config.yaml
model: "self-supervised image encoder"
crop_scale_min: 0.2
horizontal_flip: true
translate: 0.12
qk_norm: false
parallel_block: false
learning_rate: 0.0018
eps: 1e-08
one_sided: false
max_steps: 8100
weight_decay: 0.3
adamw_weight_decay_other_params: 0.01
Rows from block 5, named by matrix and row number. Rows with one number belong to one attention dimension. Each number is 200 + 20 x the weight over its row's rms, rounded and kept within 0 to 999. All counts start at 0. After the name is the row's rms in percent of the matrix's.
# v: window attention query, key and value (stacked) (model.blocks.5.attn.qkv.weight, 576x192, the v third), inputs 0-63
# proj: window attention output (model.blocks.5.attn.proj.weight, 192x192, transposed), outputs 0-63
v.124,119,202,193,266,228,200,179,200,204,200,187,200,200,203,180,164,200,213,196,200,226,200,203,200,201,240,187,172,225,252,199,200,200,179,200,198,163,177,213,161,180,200,201,243,200,200,193,230,200,200,195,180,192,197,237,177,231,200,209,181,200,216,200,230,200
proj.124,115,200,181,179,188,222,190,186,197,232,225,188,210,200,200,200,200,172,200,200,192,214,172,211,200,169,195,190,194,197,201,200,180,228,211,228,200,190,200,258,213,200,190,200,187,193,206,231,200,200,196,222,225,200,177,200,144,200,201,179,203,211,200,226,202
v.125,094,175,200,200,179,200,200,198,208,230,219,131,219,229,191,200,200,192,224,200,194,200,219,202,129,200,156,183,219,221,223,200,200,173,197,176,226,162,165,244,200,222,182,205,204,200,190,194,168,211,200,166,192,177,181,178,200,201,175,205,200,160,208,213,189
proj.125,092,207,184,218,210,187,200,219,161,200,192,203,162,185,203,166,193,200,200,226,195,192,207,199,200,166,200,200,200,191,235,200,220,200,198,214,176,189,182,167,200,200,200,211,194,216,225,177,204,229,200,217,198,206,192,178,200,197,221,161,227,212,199,157,200
v.126,106,203,201,176,184,200,200,200,210,200,200,200,200,208,209,163,180,170,174,200,200,200,186,203,181,200,197,229,228,200,200,198,200,143,178,200,202,199,163,200,237,200,160,200,204,185,197,209,163,161,175,198,204,239,170,183,199,214,170,200,191,171,200,202,200
proj.126,098,233,208,200,200,200,190,228,189,200,185,196,202,186,181,241,161,192,221,188,200,200,210,191,176,200,218,156,132,193,200,198,216,227,218,226,196,218,188,200,144,206,200,200,178,200,168,200,184,219,200,200,191,185,200,228,200,231,200,200,200,200,200,193,200
v.127,093,237,200,241,200,200,197,200,240,209,203,191,200,200,200,256,200,200,200,215,183,200,200,177,183,236,205,196,200,200,165,233,244,243,242,217,191,243,229,222,200,209,196,164,201,200,200,191,222,212,183,200,200,200,200,195,204,205,196,194,169,200,200,222,200
proj.127,088,190,200,200,200,226,226,200,171,200,183,237,200,200,224,173,218,204,200,192,175,187,214,200,228,200,237,209,244,200,224,200,184,175,191,199,217,162,128,200,177,185,200,199,200,228,232,200,200,189,228,176,198,203,200,222,164,237,200,203,233,176,200,168,200
v.128,094,186,200,200,200,194,219,181,200,200,208,178,207,203,200,151,200,210,188,210,166,235,238,213,201,200,177,186,195,185,200,208,200,218,200,158,238,220,159,195,161,186,228,233,185,220,190,203,200,179,183,200,208,200,214,200,192,200,186,205,200,193,200,167,235
proj.128,096,200,201,200,173,230,193,216,187,210,193,235,188,200,187,205,179,182,199,200,203,162,200,175,161,197,163,156,200,216,200,181,205,200,195,228,200,177,186,231,228,211,200,200,224,193,200,200,200,210,170,202,200,210,200,200,173,202,243,200,180,190,201,227,200
v.129,093,200,178,180,190,200,186,218,194,200,168,194,267,187,192,200,208,200,200,203,212,200,200,209,230,223,200,189,233,193,224,200,173,200,170,204,210,180,203,213,200,174,254,200,222,186,200,200,225,216,193,181,194,226,217,200,211,215,200,200,178,200,182,182,205
proj.129,099,210,248,177,200,200,183,154,163,200,200,162,172,200,236,182,213,200,215,169,171,200,218,191,200,211,162,200,174,200,161,200,200,228,206,200,216,221,200,229,204,200,162,214,200,200,200,200,131,200,165,192,200,195,194,199,200,204,191,180,201,200,225,179,200
v.130,101,202,200,175,194,200,205,204,174,200,215,234,169,216,200,210,203,226,203,183,200,199,190,197,200,222,227,200,200,200,177,200,230,187,200,224,200,206,191,182,187,200,184,200,210,201,189,173,209,182,230,141,182,200,200,207,200,185,193,200,200,201,236,198,176
proj.130,100,200,181,209,200,204,200,200,229,219,200,180,200,171,196,202,224,187,224,200,212,200,200,200,163,200,207,231,193,198,200,174,173,230,189,198,232,169,214,242,248,193,225,168,215,200,208,201,152,200,200,250,186,209,206,191,224,208,200,200,262,185,184,200,200
v.131,091,200,150,200,200,190,200,190,200,200,197,206,200,200,200,176,227,210,183,203,187,211,256,216,221,204,200,136,200,272,200,214,177,200,215,162,189,202,192,200,205,211,234,212,232,219,203,164,191,173,211,218,200,242,200,176,200,174,200,201,174,200,200,233,193
proj.131,108,190,200,200,200,245,200,215,194,200,200,214,200,169,199,230,204,200,200,200,182,201,169,198,166,226,199,220,216,136,190,156,234,208,200,200,200,200,196,214,175,200,200,241,157,200,235,200,208,205,226,200,228,206,200,219,200,242,200,202,238,204,174,186,200
v.132,117,200,179,194,222,205,206,168,169,200,179,200,206,200,201,200,200,200,200,200,200,200,222,234,199,200,202,171,172,200,161,196,170,200,178,195,208,200,173,213,200,200,190,234,174,193,200,221,175,184,173,158,200,177,181,163,200,217,198,176,186,177,243,175,218
proj.132,111,206,200,196,185,221,200,209,185,200,200,233,200,165,200,200,198,200,194,151,200,179,190,145,186,258,198,222,218,210,177,184,227,231,200,207,174,174,205,214,200,182,167,191,200,200,231,218,251,178,215,228,182,227,204,201,220,200,206,193,200,200,180,200,238
v.133,103,181,218,161,239,219,174,197,200,160,200,171,200,145,200,200,189,171,240,190,214,162,229,200,200,200,200,218,192,174,217,200,213,174,200,182,181,185,192,236,200,209,181,184,215,160,226,209,200,199,195,200,205,183,128,200,187,200,176,219,186,214,200,200,200
proj.133,098,215,179,221,173,185,200,200,200,199,200,206,206,191,200,200,227,226,174,200,227,206,208,200,187,222,221,200,223,194,200,200,199,209,190,178,200,240,178,187,185,200,211,200,173,241,157,209,222,180,215,223,200,230,274,192,200,212,200,203,200,241,229,191,200
v.134,103,200,195,200,204,200,233,234,197,200,224,200,200,218,233,191,200,201,200,216,189,200,199,200,175,211,199,217,200,215,221,205,189,200,186,175,203,164,257,179,175,221,171,204,200,200,227,200,200,175,208,211,199,210,162,207,213,148,174,200,216,200,192,212,171
proj.134,095,202,183,193,177,200,200,200,200,205,205,195,230,200,178,221,174,233,200,200,200,200,223,187,200,189,200,203,179,182,178,198,175,200,213,206,226,207,118,200,239,200,214,200,200,190,200,211,168,194,200,200,200,211,222,200,200,251,200,223,202,152,228,183,224
v.135,099,176,192,222,197,215,176,187,196,200,190,219,183,199,178,200,193,170,230,220,173,174,200,201,156,200,200,200,199,200,177,217,181,189,177,200,200,200,149,186,184,223,200,183,188,200,214,222,201,200,200,207,200,200,241,200,200,203,202,220,200,224,200,216,202
proj.135,095,172,221,199,180,198,232,210,173,181,189,175,221,195,200,218,184,229,208,174,226,188,200,200,211,200,183,175,204,228,200,200,253,200,220,199,182,177,233,174,200,168,195,150,180,200,200,156,226,199,201,171,219,221,176,204,154,205,200,171,173,200,216,158,170
v.136,081,200,172,200,230,232,188,200,200,176,219,234,200,200,152,200,156,181,200,200,220,192,187,197,200,179,211,200,200,246,200,188,170,200,212,179,200,200,253,209,200,217,183,172,222,209,212,200,223,200,166,227,200,183,180,182,181,200,217,200,161,172,218,200,222
proj.136,093,227,231,200,169,200,232,200,156,202,200,172,205,182,240,200,200,210,200,200,214,147,230,197,192,221,200,200,200,200,206,204,207,183,205,181,226,201,200,200,167,200,200,236,184,163,178,170,170,224,198,198,197,210,208,230,228,197,225,218,200,201,210,186,206
v.137,114,242,207,188,227,202,146,173,205,200,194,200,213,225,184,183,188,157,219,224,201,235,200,178,196,239,200,193,200,228,200,227,221,238,200,227,230,212,231,237,197,216,176,214,200,200,169,200,183,175,233,158,216,177,200,184,200,234,202,208,230,200,197,200,200
proj.137,122,167,206,211,200,203,200,200,200,184,169,218,200,193,184,200,200,212,153,200,227,179,155,200,194,200,200,200,218,215,220,200,173,212,184,192,173,219,146,200,180,182,200,217,212,229,200,199,226,201,200,232,200,212,203,219,214,148,193,238,179,200,206,199,200
v.138,106,243,212,187,212,184,194,200,199,256,211,208,204,200,168,183,200,187,200,200,206,181,184,184,181,204,184,218,169,242,200,200,200,200,183,200,200,194,199,186,200,200,218,220,200,200,190,215,140,202,229,175,200,184,226,222,222,184,200,200,200,169,240,200,162
proj.138,100,183,172,205,182,200,222,200,215,186,196,164,235,200,222,200,187,215,180,198,200,200,200,217,200,200,222,182,200,161,200,212,200,200,218,200,204,200,172,248,234,211,189,200,193,223,190,238,222,173,190,190,200,228,200,200,200,193,200,183,192,200,172,200,218
v.139,092,238,200,200,224,183,171,218,211,202,236,174,200,200,200,230,224,200,200,200,200,231,226,200,236,164,201,200,200,182,223,200,194,153,155,174,177,162,200,200,214,200,202,214,253,200,196,173,207,215,182,236,183,200,200,200,200,200,170,200,159,249,226,216,200
proj.139,110,212,189,172,200,219,200,194,222,178,198,177,199,204,216,181,200,200,158,200,176,223,202,200,232,207,211,200,175,159,200,177,200,215,220,200,186,246,200,226,184,209,199,200,200,199,200,224,188,200,200,200,200,171,210,191,200,224,208,169,220,200,218,214,200
v.140,095,197,200,172,200,200,142,229,209,152,210,220,222,148,200,200,218,187,200,165,240,200,249,200,225,164,181,186,201,200,174,220,177,200,200,200,195,191,200,182,171,182,217,195,204,216,235,159,228,230,214,227,204,225,209,200,218,200,216,218,200,231,200,224,200
proj.140,088,200,200,208,198,212,200,183,164,207,200,200,200,224,227,200,200,202,210,217,207,166,162,200,169,215,208,200,203,235,167,200,200,200,278,203,209,185,200,200,215,209,192,239,186,190,156,188,195,200,196,168,258,221,174,160,208,224,200,155,200,200,200,173,200
v.141,107,200,192,166,199,226,187,231,225,173,199,199,177,206,200,239,181,209,148,200,187,221,222,217,200,170,200,203,170,193,200,177,204,220,200,186,203,221,159,228,192,209,199,200,159,193,240,180,207,200,200,200,212,212,200,197,200,193,200,192,200,208,184,227,224
proj.141,101,200,179,205,200,162,200,207,177,204,245,206,238,200,215,204,224,200,220,200,203,198,190,226,200,200,202,216,200,233,172,165,175,165,221,242,171,180,239,193,193,160,200,183,224,190,220,227,200,200,184,183,161,195,209,202,200,232,200,199,239,200,186,200,174
v.142,117,181,135,181,200,200,190,205,200,200,201,200,147,170,173,200,193,246,218,198,179,173,194,245,221,183,220,200,181,168,200,154,200,226,182,179,200,212,203,185,197,209,243,200,203,237,239,177,183,190,225,214,200,200,200,195,200,200,212,205,189,193,224,215,196
proj.142,124,200,227,200,190,214,202,206,176,195,220,214,211,208,235,251,222,180,216,200,207,200,234,200,183,233,188,180,183,159,223,221,222,191,220,173,253,200,200,236,199,185,200,175,206,199,200,226,200,165,200,182,178,195,196,210,191,200,200,163,230,223,154,232,183
v.143,096,198,200,179,204,192,214,247,200,220,200,200,200,231,234,212,200,200,190,200,181,200,206,200,185,182,203,228,200,202,200,212,200,200,183,215,200,212,188,233,196,220,228,179,200,213,200,257,176,200,178,166,200,207,201,184,200,196,212,189,241,200,169,193,202
proj.143,087,197,200,200,201,200,217,177,225,192,200,200,200,150,172,173,200,200,204,200,200,200,218,247,208,209,201,208,196,220,187,212,200,215,200,200,189,213,207,180,260,189,171,200,245,174,186,167,192,195,200,200,192,200,219,200,202,222,214,200,167,186,208,185,183
v.144,088,200,207,200,214,200,211,224,222,203,200,200,223,200,200,186,196,200,213,182,178,221,200,200,196,221,188,161,175,222,200,200,192,247,200,214,200,180,176,166,185,148,190,172,175,207,200,200,193,200,175,196,200,198,196,200,200,203,202,180,186,239,193,200,209
proj.144,085,185,200,200,169,228,216,200,166,200,224,200,222,175,200,200,209,200,200,209,200,200,200,192,200,180,258,200,214,200,182,183,200,174,209,195,175,178,175,200,200,216,171,202,211,233,200,236,200,200,200,223,200,196,202,197,200,199,162,200,215,166,200,200,200
v.145,079,177,168,200,200,200,175,200,200,189,178,188,201,200,200,219,190,175,171,200,200,221,199,188,256,191,200,228,196,200,178,199,193,156,200,214,190,200,209,187,228,190,250,175,224,200,212,223,200,237,204,192,200,210,198,211,230,200,200,165,224,234,210,197,200
proj.145,080,189,208,203,223,223,191,241,220,194,194,200,176,222,216,164,170,200,156,200,173,165,200,226,189,191,200,232,220,200,200,200,186,183,200,200,205,202,231,200,192,183,172,200,172,176,200,134,199,175,200,214,200,200,188,237,200,200,195,211,172,219,199,200,200
v.146,088,200,167,171,200,200,208,161,200,185,200,204,171,209,183,175,201,194,211,155,193,200,210,200,214,217,200,214,200,121,171,197,253,200,181,169,200,200,169,237,200,185,200,191,200,196,200,190,239,200,203,200,196,200,200,229,206,240,200,200,171,200,200,164,202
proj.146,095,192,211,200,200,199,199,199,216,236,228,211,198,200,212,199,200,181,200,197,196,246,200,190,200,211,198,185,187,200,200,222,153,200,200,191,182,192,214,238,212,176,200,221,220,188,199,231,200,212,198,221,203,158,255,204,224,173,178,197,227,200,200,238,167
v.147,107,200,200,174,214,226,174,217,200,200,189,200,208,200,216,222,181,165,210,216,212,200,184,200,185,194,192,232,200,200,200,199,213,190,176,190,174,196,168,225,200,200,200,200,197,199,239,186,181,127,200,200,156,225,208,207,232,200,205,194,198,202,200,222,173
proj.147,114,200,200,189,200,200,232,175,177,165,226,203,227,200,170,167,200,237,200,191,201,239,195,200,222,200,204,200,218,175,200,155,176,201,184,183,187,214,200,209,171,200,208,242,168,244,200,240,231,233,195,195,207,182,223,200,175,168,219,213,208,207,222,227,200
v.148,103,171,200,234,177,200,200,200,194,200,150,193,200,200,205,165,200,185,183,207,262,200,164,200,207,200,200,200,200,240,186,200,246,220,175,200,200,224,212,182,198,189,200,200,227,219,177,200,233,218,166,184,207,154,200,235,220,177,192,197,212,200,175,168,221
proj.148,105,234,218,190,225,168,179,225,200,223,220,179,228,220,213,265,203,216,178,141,159,186,204,200,169,217,200,231,197,200,256,175,202,200,194,200,239,209,194,235,214,200,177,189,229,172,212,187,187,202,211,222,195,200,200,177,200,194,200,241,185,228,211,207,231
v.149,111,200,181,189,224,200,200,181,200,212,172,242,214,204,200,189,200,140,224,216,200,207,200,179,200,227,200,152,227,182,207,200,199,201,200,216,197,211,214,245,188,218,169,229,167,200,193,179,198,184,204,192,200,205,237,187,191,248,200,185,168,200,195,220,215
proj.149,113,200,227,221,208,212,229,239,148,219,210,200,196,191,200,235,207,217,209,200,222,198,215,189,207,211,166,230,200,200,221,189,231,235,183,200,206,167,202,173,163,222,189,200,200,234,187,260,187,200,177,200,182,177,200,200,200,160,185,200,206,195,200,239,187
v.150,121,198,200,245,186,200,200,223,182,214,200,166,220,230,202,192,196,222,263,217,206,233,202,175,157,246,184,205,218,195,200,200,222,200,217,189,188,200,206,218,218,183,208,184,200,213,199,177,210,208,194,179,235,212,228,214,212,229,180,183,167,167,208,230,190
proj.150,108,211,200,178,220,196,234,232,222,233,166,229,227,166,159,200,206,170,205,195,200,200,176,239,219,171,190,200,200,210,197,200,171,218,200,185,200,200,219,229,200,228,200,200,187,228,202,213,200,197,200,182,200,187,200,185,174,188,199,223,174,200,216,177,200
v.151,106,187,200,257,215,200,233,200,225,188,200,208,222,202,172,200,238,150,200,173,186,200,174,195,221,217,159,200,170,223,192,233,177,188,200,200,191,200,200,148,221,181,169,201,200,200,162,221,194,199,190,231,223,173,200,177,200,200,207,213,217,204,200,200,184
proj.151,115,234,176,179,195,200,154,205,192,204,200,158,181,170,219,241,183,220,190,200,200,159,242,206,192,203,247,205,225,200,222,182,237,203,200,164,161,200,179,231,200,218,208,200,197,200,241,187,200,200,198,216,205,246,205,201,187,200,144,200,148,200,200,232,227
v.152,107,228,228,173,191,200,200,225,193,200,171,233,196,207,164,181,200,200,208,200,200,213,192,166,200,217,195,200,194,200,212,200,200,219,211,200,215,213,219,214,207,194,219,200,222,200,215,190,200,202,219,200,240,222,200,216,196,290,166,200,171,200,184,221,244
proj.152,108,170,225,194,184,223,200,185,189,200,216,158,199,205,251,185,215,188,234,203,192,200,200,195,221,200,200,194,202,222,216,200,200,200,160,200,200,165,200,197,223,210,219,160,190,223,165,239,216,192,200,181,147,195,200,217,223,159,200,201,222,199,200,200,200
v.153,093,162,183,257,200,189,218,200,147,178,246,174,187,200,229,164,201,227,200,239,200,191,200,185,200,200,232,200,224,217,200,188,225,200,231,155,208,200,192,200,208,199,223,195,200,177,198,183,200,194,200,187,200,239,200,187,237,208,188,191,185,200,181,200,229
proj.153,095,203,200,182,237,220,212,185,216,200,174,250,200,188,176,232,196,173,227,207,181,248,155,200,192,183,197,187,203,200,203,200,157,188,193,231,239,237,200,200,177,185,236,202,200,222,200,200,243,188,212,194,213,200,178,250,186,215,200,206,222,200,200,170,187
v.154,091,214,227,227,228,200,229,200,219,229,206,202,213,200,200,200,158,200,200,199,159,166,194,241,200,206,191,200,200,206,171,200,200,182,167,187,200,178,200,200,192,200,213,198,200,200,236,218,215,174,173,191,200,200,150,200,193,171,200,200,200,176,185,201,214
proj.154,089,200,209,200,172,201,200,200,172,200,208,161,200,186,200,200,191,212,185,200,197,201,200,165,200,200,200,200,189,184,200,172,200,200,200,194,200,211,202,200,241,200,165,144,219,194,186,150,200,205,181,203,176,200,252,200,179,224,197,203,202,203,230,170,200
v.155,099,185,189,193,182,200,233,209,227,200,235,210,200,200,200,200,242,200,165,161,221,200,200,174,200,154,206,229,200,206,233,219,200,177,224,200,200,194,232,194,200,210,190,225,212,179,200,174,221,239,200,200,236,204,218,214,234,213,200,200,165,182,217,200,185
proj.155,092,200,197,180,250,184,186,211,190,200,200,182,220,200,220,200,160,188,222,212,208,200,193,223,200,200,217,200,200,200,167,175,186,202,215,210,201,199,200,177,198,163,195,187,195,200,210,205,213,189,200,222,200,204,147,212,200,162,235,195,213,206,182,200,227
v.156,112,196,221,183,200,200,192,207,200,235,200,236,224,189,225,200,217,200,221,185,195,203,184,200,195,197,215,188,215,205,210,203,200,202,200,194,207,162,187,179,200,236,200,208,200,237,202,190,173,191,195,200,164,200,240,195,200,200,200,200,200,233,231,201,183
proj.156,103,182,175,166,191,184,209,190,200,194,171,168,177,211,152,200,173,231,199,200,213,212,200,176,199,165,200,200,200,190,192,229,243,200,207,222,227,200,224,192,197,238,200,171,202,200,171,200,200,198,200,175,228,197,140,184,177,194,169,171,213,175,183,187,200
v.157,101,150,200,191,200,200,174,200,206,200,227,194,249,214,205,200,198,181,169,200,200,200,220,200,202,200,200,194,231,200,200,170,209,170,222,196,225,231,193,232,194,200,196,193,185,187,227,235,194,200,194,190,200,228,200,227,197,182,200,232,225,200,193,200,233
proj.157,094,200,200,217,176,236,200,200,187,195,207,200,207,200,181,200,196,250,207,228,186,222,159,219,158,200,179,221,191,225,200,200,182,198,208,226,200,200,199,160,200,200,258,212,242,182,200,158,200,254,193,214,200,225,202,217,160,186,214,200,200,211,200,200,204
v.158,100,200,237,200,200,232,200,200,200,204,219,200,200,207,232,171,177,200,200,217,200,207,200,174,189,255,200,201,200,244,200,200,217,171,218,171,211,200,200,200,164,177,200,187,185,189,200,217,239,154,211,200,219,235,183,229,200,209,222,180,201,213,204,225,202
proj.158,097,200,172,200,200,200,200,200,168,163,200,206,237,200,173,222,199,200,201,188,200,204,187,188,200,148,203,223,208,188,199,200,187,200,173,211,195,200,189,200,242,200,226,200,192,200,200,170,200,217,192,200,200,186,214,169,200,224,200,197,216,182,225,164,200
v.159,101,206,200,167,243,203,177,186,188,190,191,243,180,189,230,200,165,216,200,200,235,219,156,210,220,184,219,200,200,231,195,185,200,237,212,193,200,199,200,200,197,200,224,219,171,224,171,201,200,221,235,200,200,218,264,210,229,200,200,200,200,208,200,204,200
proj.159,089,196,200,194,182,206,200,200,212,193,200,183,200,240,200,166,220,178,222,200,200,200,200,181,142,208,213,194,218,152,224,193,223,200,184,200,200,193,200,202,224,200,201,215,200,200,229,215,200,177,163,189,200,209,122,208,184,200,223,182,252,220,226,200,207
v.160,094,200,200,200,181,170,200,155,194,229,193,200,214,157,224,200,225,200,200,212,210,200,215,229,200,198,196,179,212,200,222,200,200,158,223,179,171,177,200,200,217,215,200,224,168,179,200,197,218,181,200,227,175,200,200,191,200,190,185,200,186,200,200,200,192
proj.160,095,242,164,175,200,212,192,231,200,209,200,160,201,227,200,200,179,200,200,225,178,188,200,163,228,200,200,208,175,140,205,200,200,202,200,231,191,200,202,200,187,207,200,175,187,219,200,212,200,200,189,200,200,200,213,200,222,228,195,200,244,217,191,184,242
v.161,094,200,222,270,181,183,201,223,200,191,200,157,200,200,166,229,189,200,197,205,200,200,210,189,183,200,200,200,191,200,213,185,214,200,200,200,185,226,200,173,172,197,200,179,194,236,205,200,200,210,181,209,185,200,174,196,172,241,200,234,200,196,228,169,217
proj.161,090,216,179,163,210,232,224,200,200,205,211,200,202,170,200,200,199,222,208,179,219,180,176,202,246,202,206,201,200,215,224,237,176,140,209,200,207,169,176,200,178,202,221,192,213,200,190,211,200,192,232,200,204,186,200,197,200,169,194,169,169,197,177,203,204
v.162,096,170,202,200,200,196,139,201,205,224,230,216,209,211,200,188,200,210,217,213,200,236,176,200,200,200,207,189,207,200,200,171,218,212,243,145,222,184,200,228,176,200,219,207,177,226,227,167,208,200,194,207,199,220,214,206,181,200,168,200,238,216,243,200,174
proj.162,099,183,215,200,192,200,264,217,200,200,200,200,200,217,179,200,187,200,208,200,151,195,216,200,200,182,181,203,200,190,191,200,200,175,204,223,175,183,200,200,200,231,186,183,200,200,170,200,172,231,171,217,200,213,197,217,200,200,200,200,205,200,200,200,196
v.163,102,216,189,216,200,178,217,160,200,210,225,169,221,218,215,220,194,220,216,175,200,208,200,200,201,207,200,176,200,194,234,200,200,189,222,200,200,200,200,200,167,215,203,212,204,222,149,200,163,170,211,170,200,174,200,167,192,194,179,200,172,221,200,200,203
proj.163,109,200,200,205,171,203,156,209,231,202,200,194,204,220,190,156,170,200,167,211,200,175,216,204,218,200,195,200,191,205,200,232,220,155,200,200,200,211,199,200,155,186,186,200,165,183,249,181,210,193,203,200,211,200,224,200,200,200,218,200,232,229,207,160,245
v.164,100,203,174,200,177,230,191,233,240,200,200,177,180,194,237,200,229,226,176,200,206,161,190,243,195,177,177,190,202,181,200,164,200,200,200,185,200,200,231,213,179,208,214,224,246,201,224,198,168,173,200,216,182,219,171,206,179,177,200,231,187,223,202,166,175
proj.164,103,192,204,226,200,201,188,204,202,205,220,200,208,200,183,200,175,189,178,206,158,186,200,216,233,249,193,200,200,209,195,244,200,172,200,200,218,207,191,200,170,200,200,211,180,199,200,175,200,215,200,200,200,188,217,209,200,187,267,181,200,220,188,239,200
v.165,111,187,200,184,213,168,170,194,200,196,184,196,196,212,210,230,200,200,213,200,189,180,238,217,233,200,200,220,208,158,224,221,200,186,205,196,200,200,200,155,211,208,203,200,182,200,233,191,228,209,184,227,141,172,200,183,225,200,216,200,189,225,165,200,200
proj.165,096,203,200,169,200,198,177,200,192,199,249,197,216,215,200,204,219,213,178,231,205,200,200,200,178,201,200,172,185,171,190,179,162,226,206,217,200,200,212,189,191,179,200,200,152,178,200,200,164,185,217,206,267,207,200,212,200,167,143,154,230,168,215,200,181
v.166,114,169,200,200,160,200,209,193,200,223,200,175,223,226,200,213,200,176,198,185,200,192,212,173,232,224,195,198,231,220,231,246,225,232,192,225,208,200,197,216,200,200,177,200,218,200,177,200,200,211,192,200,215,210,191,218,204,200,200,200,228,193,158,176,206
proj.166,113,215,206,208,198,204,198,207,205,216,200,224,171,200,198,200,176,221,209,208,201,183,181,244,200,170,190,200,203,183,200,172,177,204,204,185,153,218,200,185,200,203,200,190,200,225,215,199,200,200,215,222,220,159,200,200,224,175,200,251,200,209,200,189,205
v.167,103,213,200,200,216,207,200,223,194,203,236,192,200,189,211,200,226,200,234,193,200,238,209,200,200,200,216,200,223,202,213,192,200,221,223,211,183,171,200,245,198,230,203,231,198,189,212,200,200,200,248,200,200,221,240,200,213,200,174,195,211,235,200,200,193
proj.167,089,167,200,200,244,203,200,200,219,175,133,223,225,178,148,170,214,207,212,217,200,219,154,204,200,192,164,225,224,188,200,210,226,214,204,187,239,200,208,200,230,178,218,213,205,200,200,202,187,200,171,168,195,200,192,180,219,200,226,183,200,167,200,186,200
v.168,096,145,191,200,200,200,218,231,189,207,198,203,200,200,187,209,233,200,220,200,199,188,162,241,262,236,240,202,200,154,200,200,212,212,196,200,195,208,200,213,200,200,200,200,200,172,249,209,200,232,202,211,200,205,249,220,207,168,200,200,200,200,183,197,174
proj.168,103,223,200,220,185,200,200,200,197,155,186,200,239,206,183,230,157,168,246,179,168,204,200,200,168,174,171,216,193,200,200,200,185,200,173,182,226,200,234,209,200,191,200,205,200,255,153,207,200,200,175,213,174,231,164,200,200,249,199,178,225,200,218,250,205
v.169,110,200,201,172,233,208,200,222,200,200,220,200,194,200,200,144,211,200,171,200,180,192,200,200,196,200,200,190,165,236,200,256,178,209,200,210,208,167,165,201,174,200,201,230,207,210,192,212,178,160,244,163,164,181,200,201,175,200,196,200,216,188,239,211,194
proj.169,109,200,168,236,190,163,187,199,214,173,165,195,200,225,200,231,236,200,169,200,254,183,209,200,200,200,172,213,205,200,198,156,200,200,238,220,200,221,200,199,229,201,211,167,200,199,214,200,220,208,200,209,200,206,200,195,221,211,177,183,198,159,155,200,220
v.170,100,209,200,217,200,197,200,180,163,210,224,169,200,233,178,202,200,249,282,215,200,207,241,227,184,170,166,208,212,200,200,179,190,238,200,214,204,170,184,196,184,200,200,166,167,200,200,207,209,200,218,180,199,200,239,200,171,200,226,202,199,218,167,200,237
proj.170,098,200,200,171,220,234,234,222,214,200,154,231,200,148,180,207,200,200,199,206,200,200,229,200,182,225,239,199,200,202,188,202,239,158,200,182,200,200,200,214,234,200,176,200,206,200,200,200,192,200,235,200,207,132,200,189,188,197,200,180,200,179,200,200,204
v.171,102,193,219,200,184,200,200,203,165,200,172,184,216,232,209,165,244,177,178,177,200,164,163,201,211,260,176,168,242,228,212,223,237,194,200,219,200,200,229,192,197,200,226,193,200,210,199,200,200,200,194,162,204,200,235,200,200,185,200,200,200,196,182,176,200
proj.171,101,224,177,225,216,200,184,200,200,200,200,200,218,231,200,259,176,208,233,200,211,211,181,190,150,150,200,213,132,176,212,201,169,216,184,171,224,200,203,230,237,200,211,200,200,223,200,196,152,200,200,200,200,211,196,179,200,240,188,201,200,162,212,196,214
v.172,086,200,197,200,232,207,176,217,200,200,203,209,156,213,171,249,200,219,223,218,213,200,165,200,192,181,226,170,177,200,181,236,153,200,185,182,207,167,199,186,200,200,200,200,200,182,160,161,200,181,205,200,184,189,183,200,178,231,214,217,224,165,183,200,179
proj.172,088,200,184,200,189,200,239,200,200,183,200,191,240,176,235,153,200,190,151,192,200,200,200,198,241,200,194,211,221,169,200,192,200,205,209,200,163,200,186,200,193,200,205,208,193,261,223,222,186,173,200,249,226,195,206,196,231,170,210,200,191,200,200,200,173
v.173,102,203,200,177,200,189,225,200,200,184,219,191,200,219,208,200,233,200,211,192,207,176,200,213,221,200,200,176,237,243,200,200,190,176,161,178,183,205,200,209,200,200,179,205,234,194,226,200,178,220,200,196,200,200,200,170,200,200,200,200,160,235,200,200,160
proj.173,107,205,175,200,203,227,167,213,197,200,171,200,215,167,200,190,200,192,200,179,204,180,200,200,206,222,198,236,200,156,200,171,211,232,235,217,186,209,181,200,205,224,190,183,170,223,184,200,213,214,215,213,200,186,210,191,214,200,200,200,206,200,188,200,204
v.174,096,200,227,235,187,203,223,185,178,183,200,200,186,219,224,238,200,200,182,245,217,165,189,232,226,223,200,200,180,200,176,200,188,169,200,200,196,162,200,198,194,168,196,218,182,196,178,159,200,222,160,220,220,200,199,164,196,172,220,200,169,200,161,215,200
proj.174,089,218,155,200,197,200,203,230,209,220,202,211,245,163,191,200,200,196,193,200,200,174,227,167,196,176,258,190,196,193,200,171,217,177,222,200,164,213,196,175,200,196,200,186,200,200,200,194,200,200,200,237,168,200,188,203,205,228,227,200,200,226,241,200,192
v.175,091,232,146,187,199,200,200,200,209,231,188,206,224,203,209,212,193,181,236,174,200,200,200,181,184,200,223,200,178,198,173,217,200,226,155,197,200,204,217,200,240,200,229,212,160,200,200,195,176,213,167,200,225,203,233,190,230,187,200,200,178,233,200,200,177
proj.175,103,200,230,223,200,200,211,227,198,200,198,200,216,168,195,200,225,181,164,200,184,200,201,226,200,200,200,201,200,200,231,189,205,200,200,200,200,200,193,189,176,200,200,200,224,170,225,200,199,200,214,186,199,217,195,197,217,206,187,153,207,174,230,200,226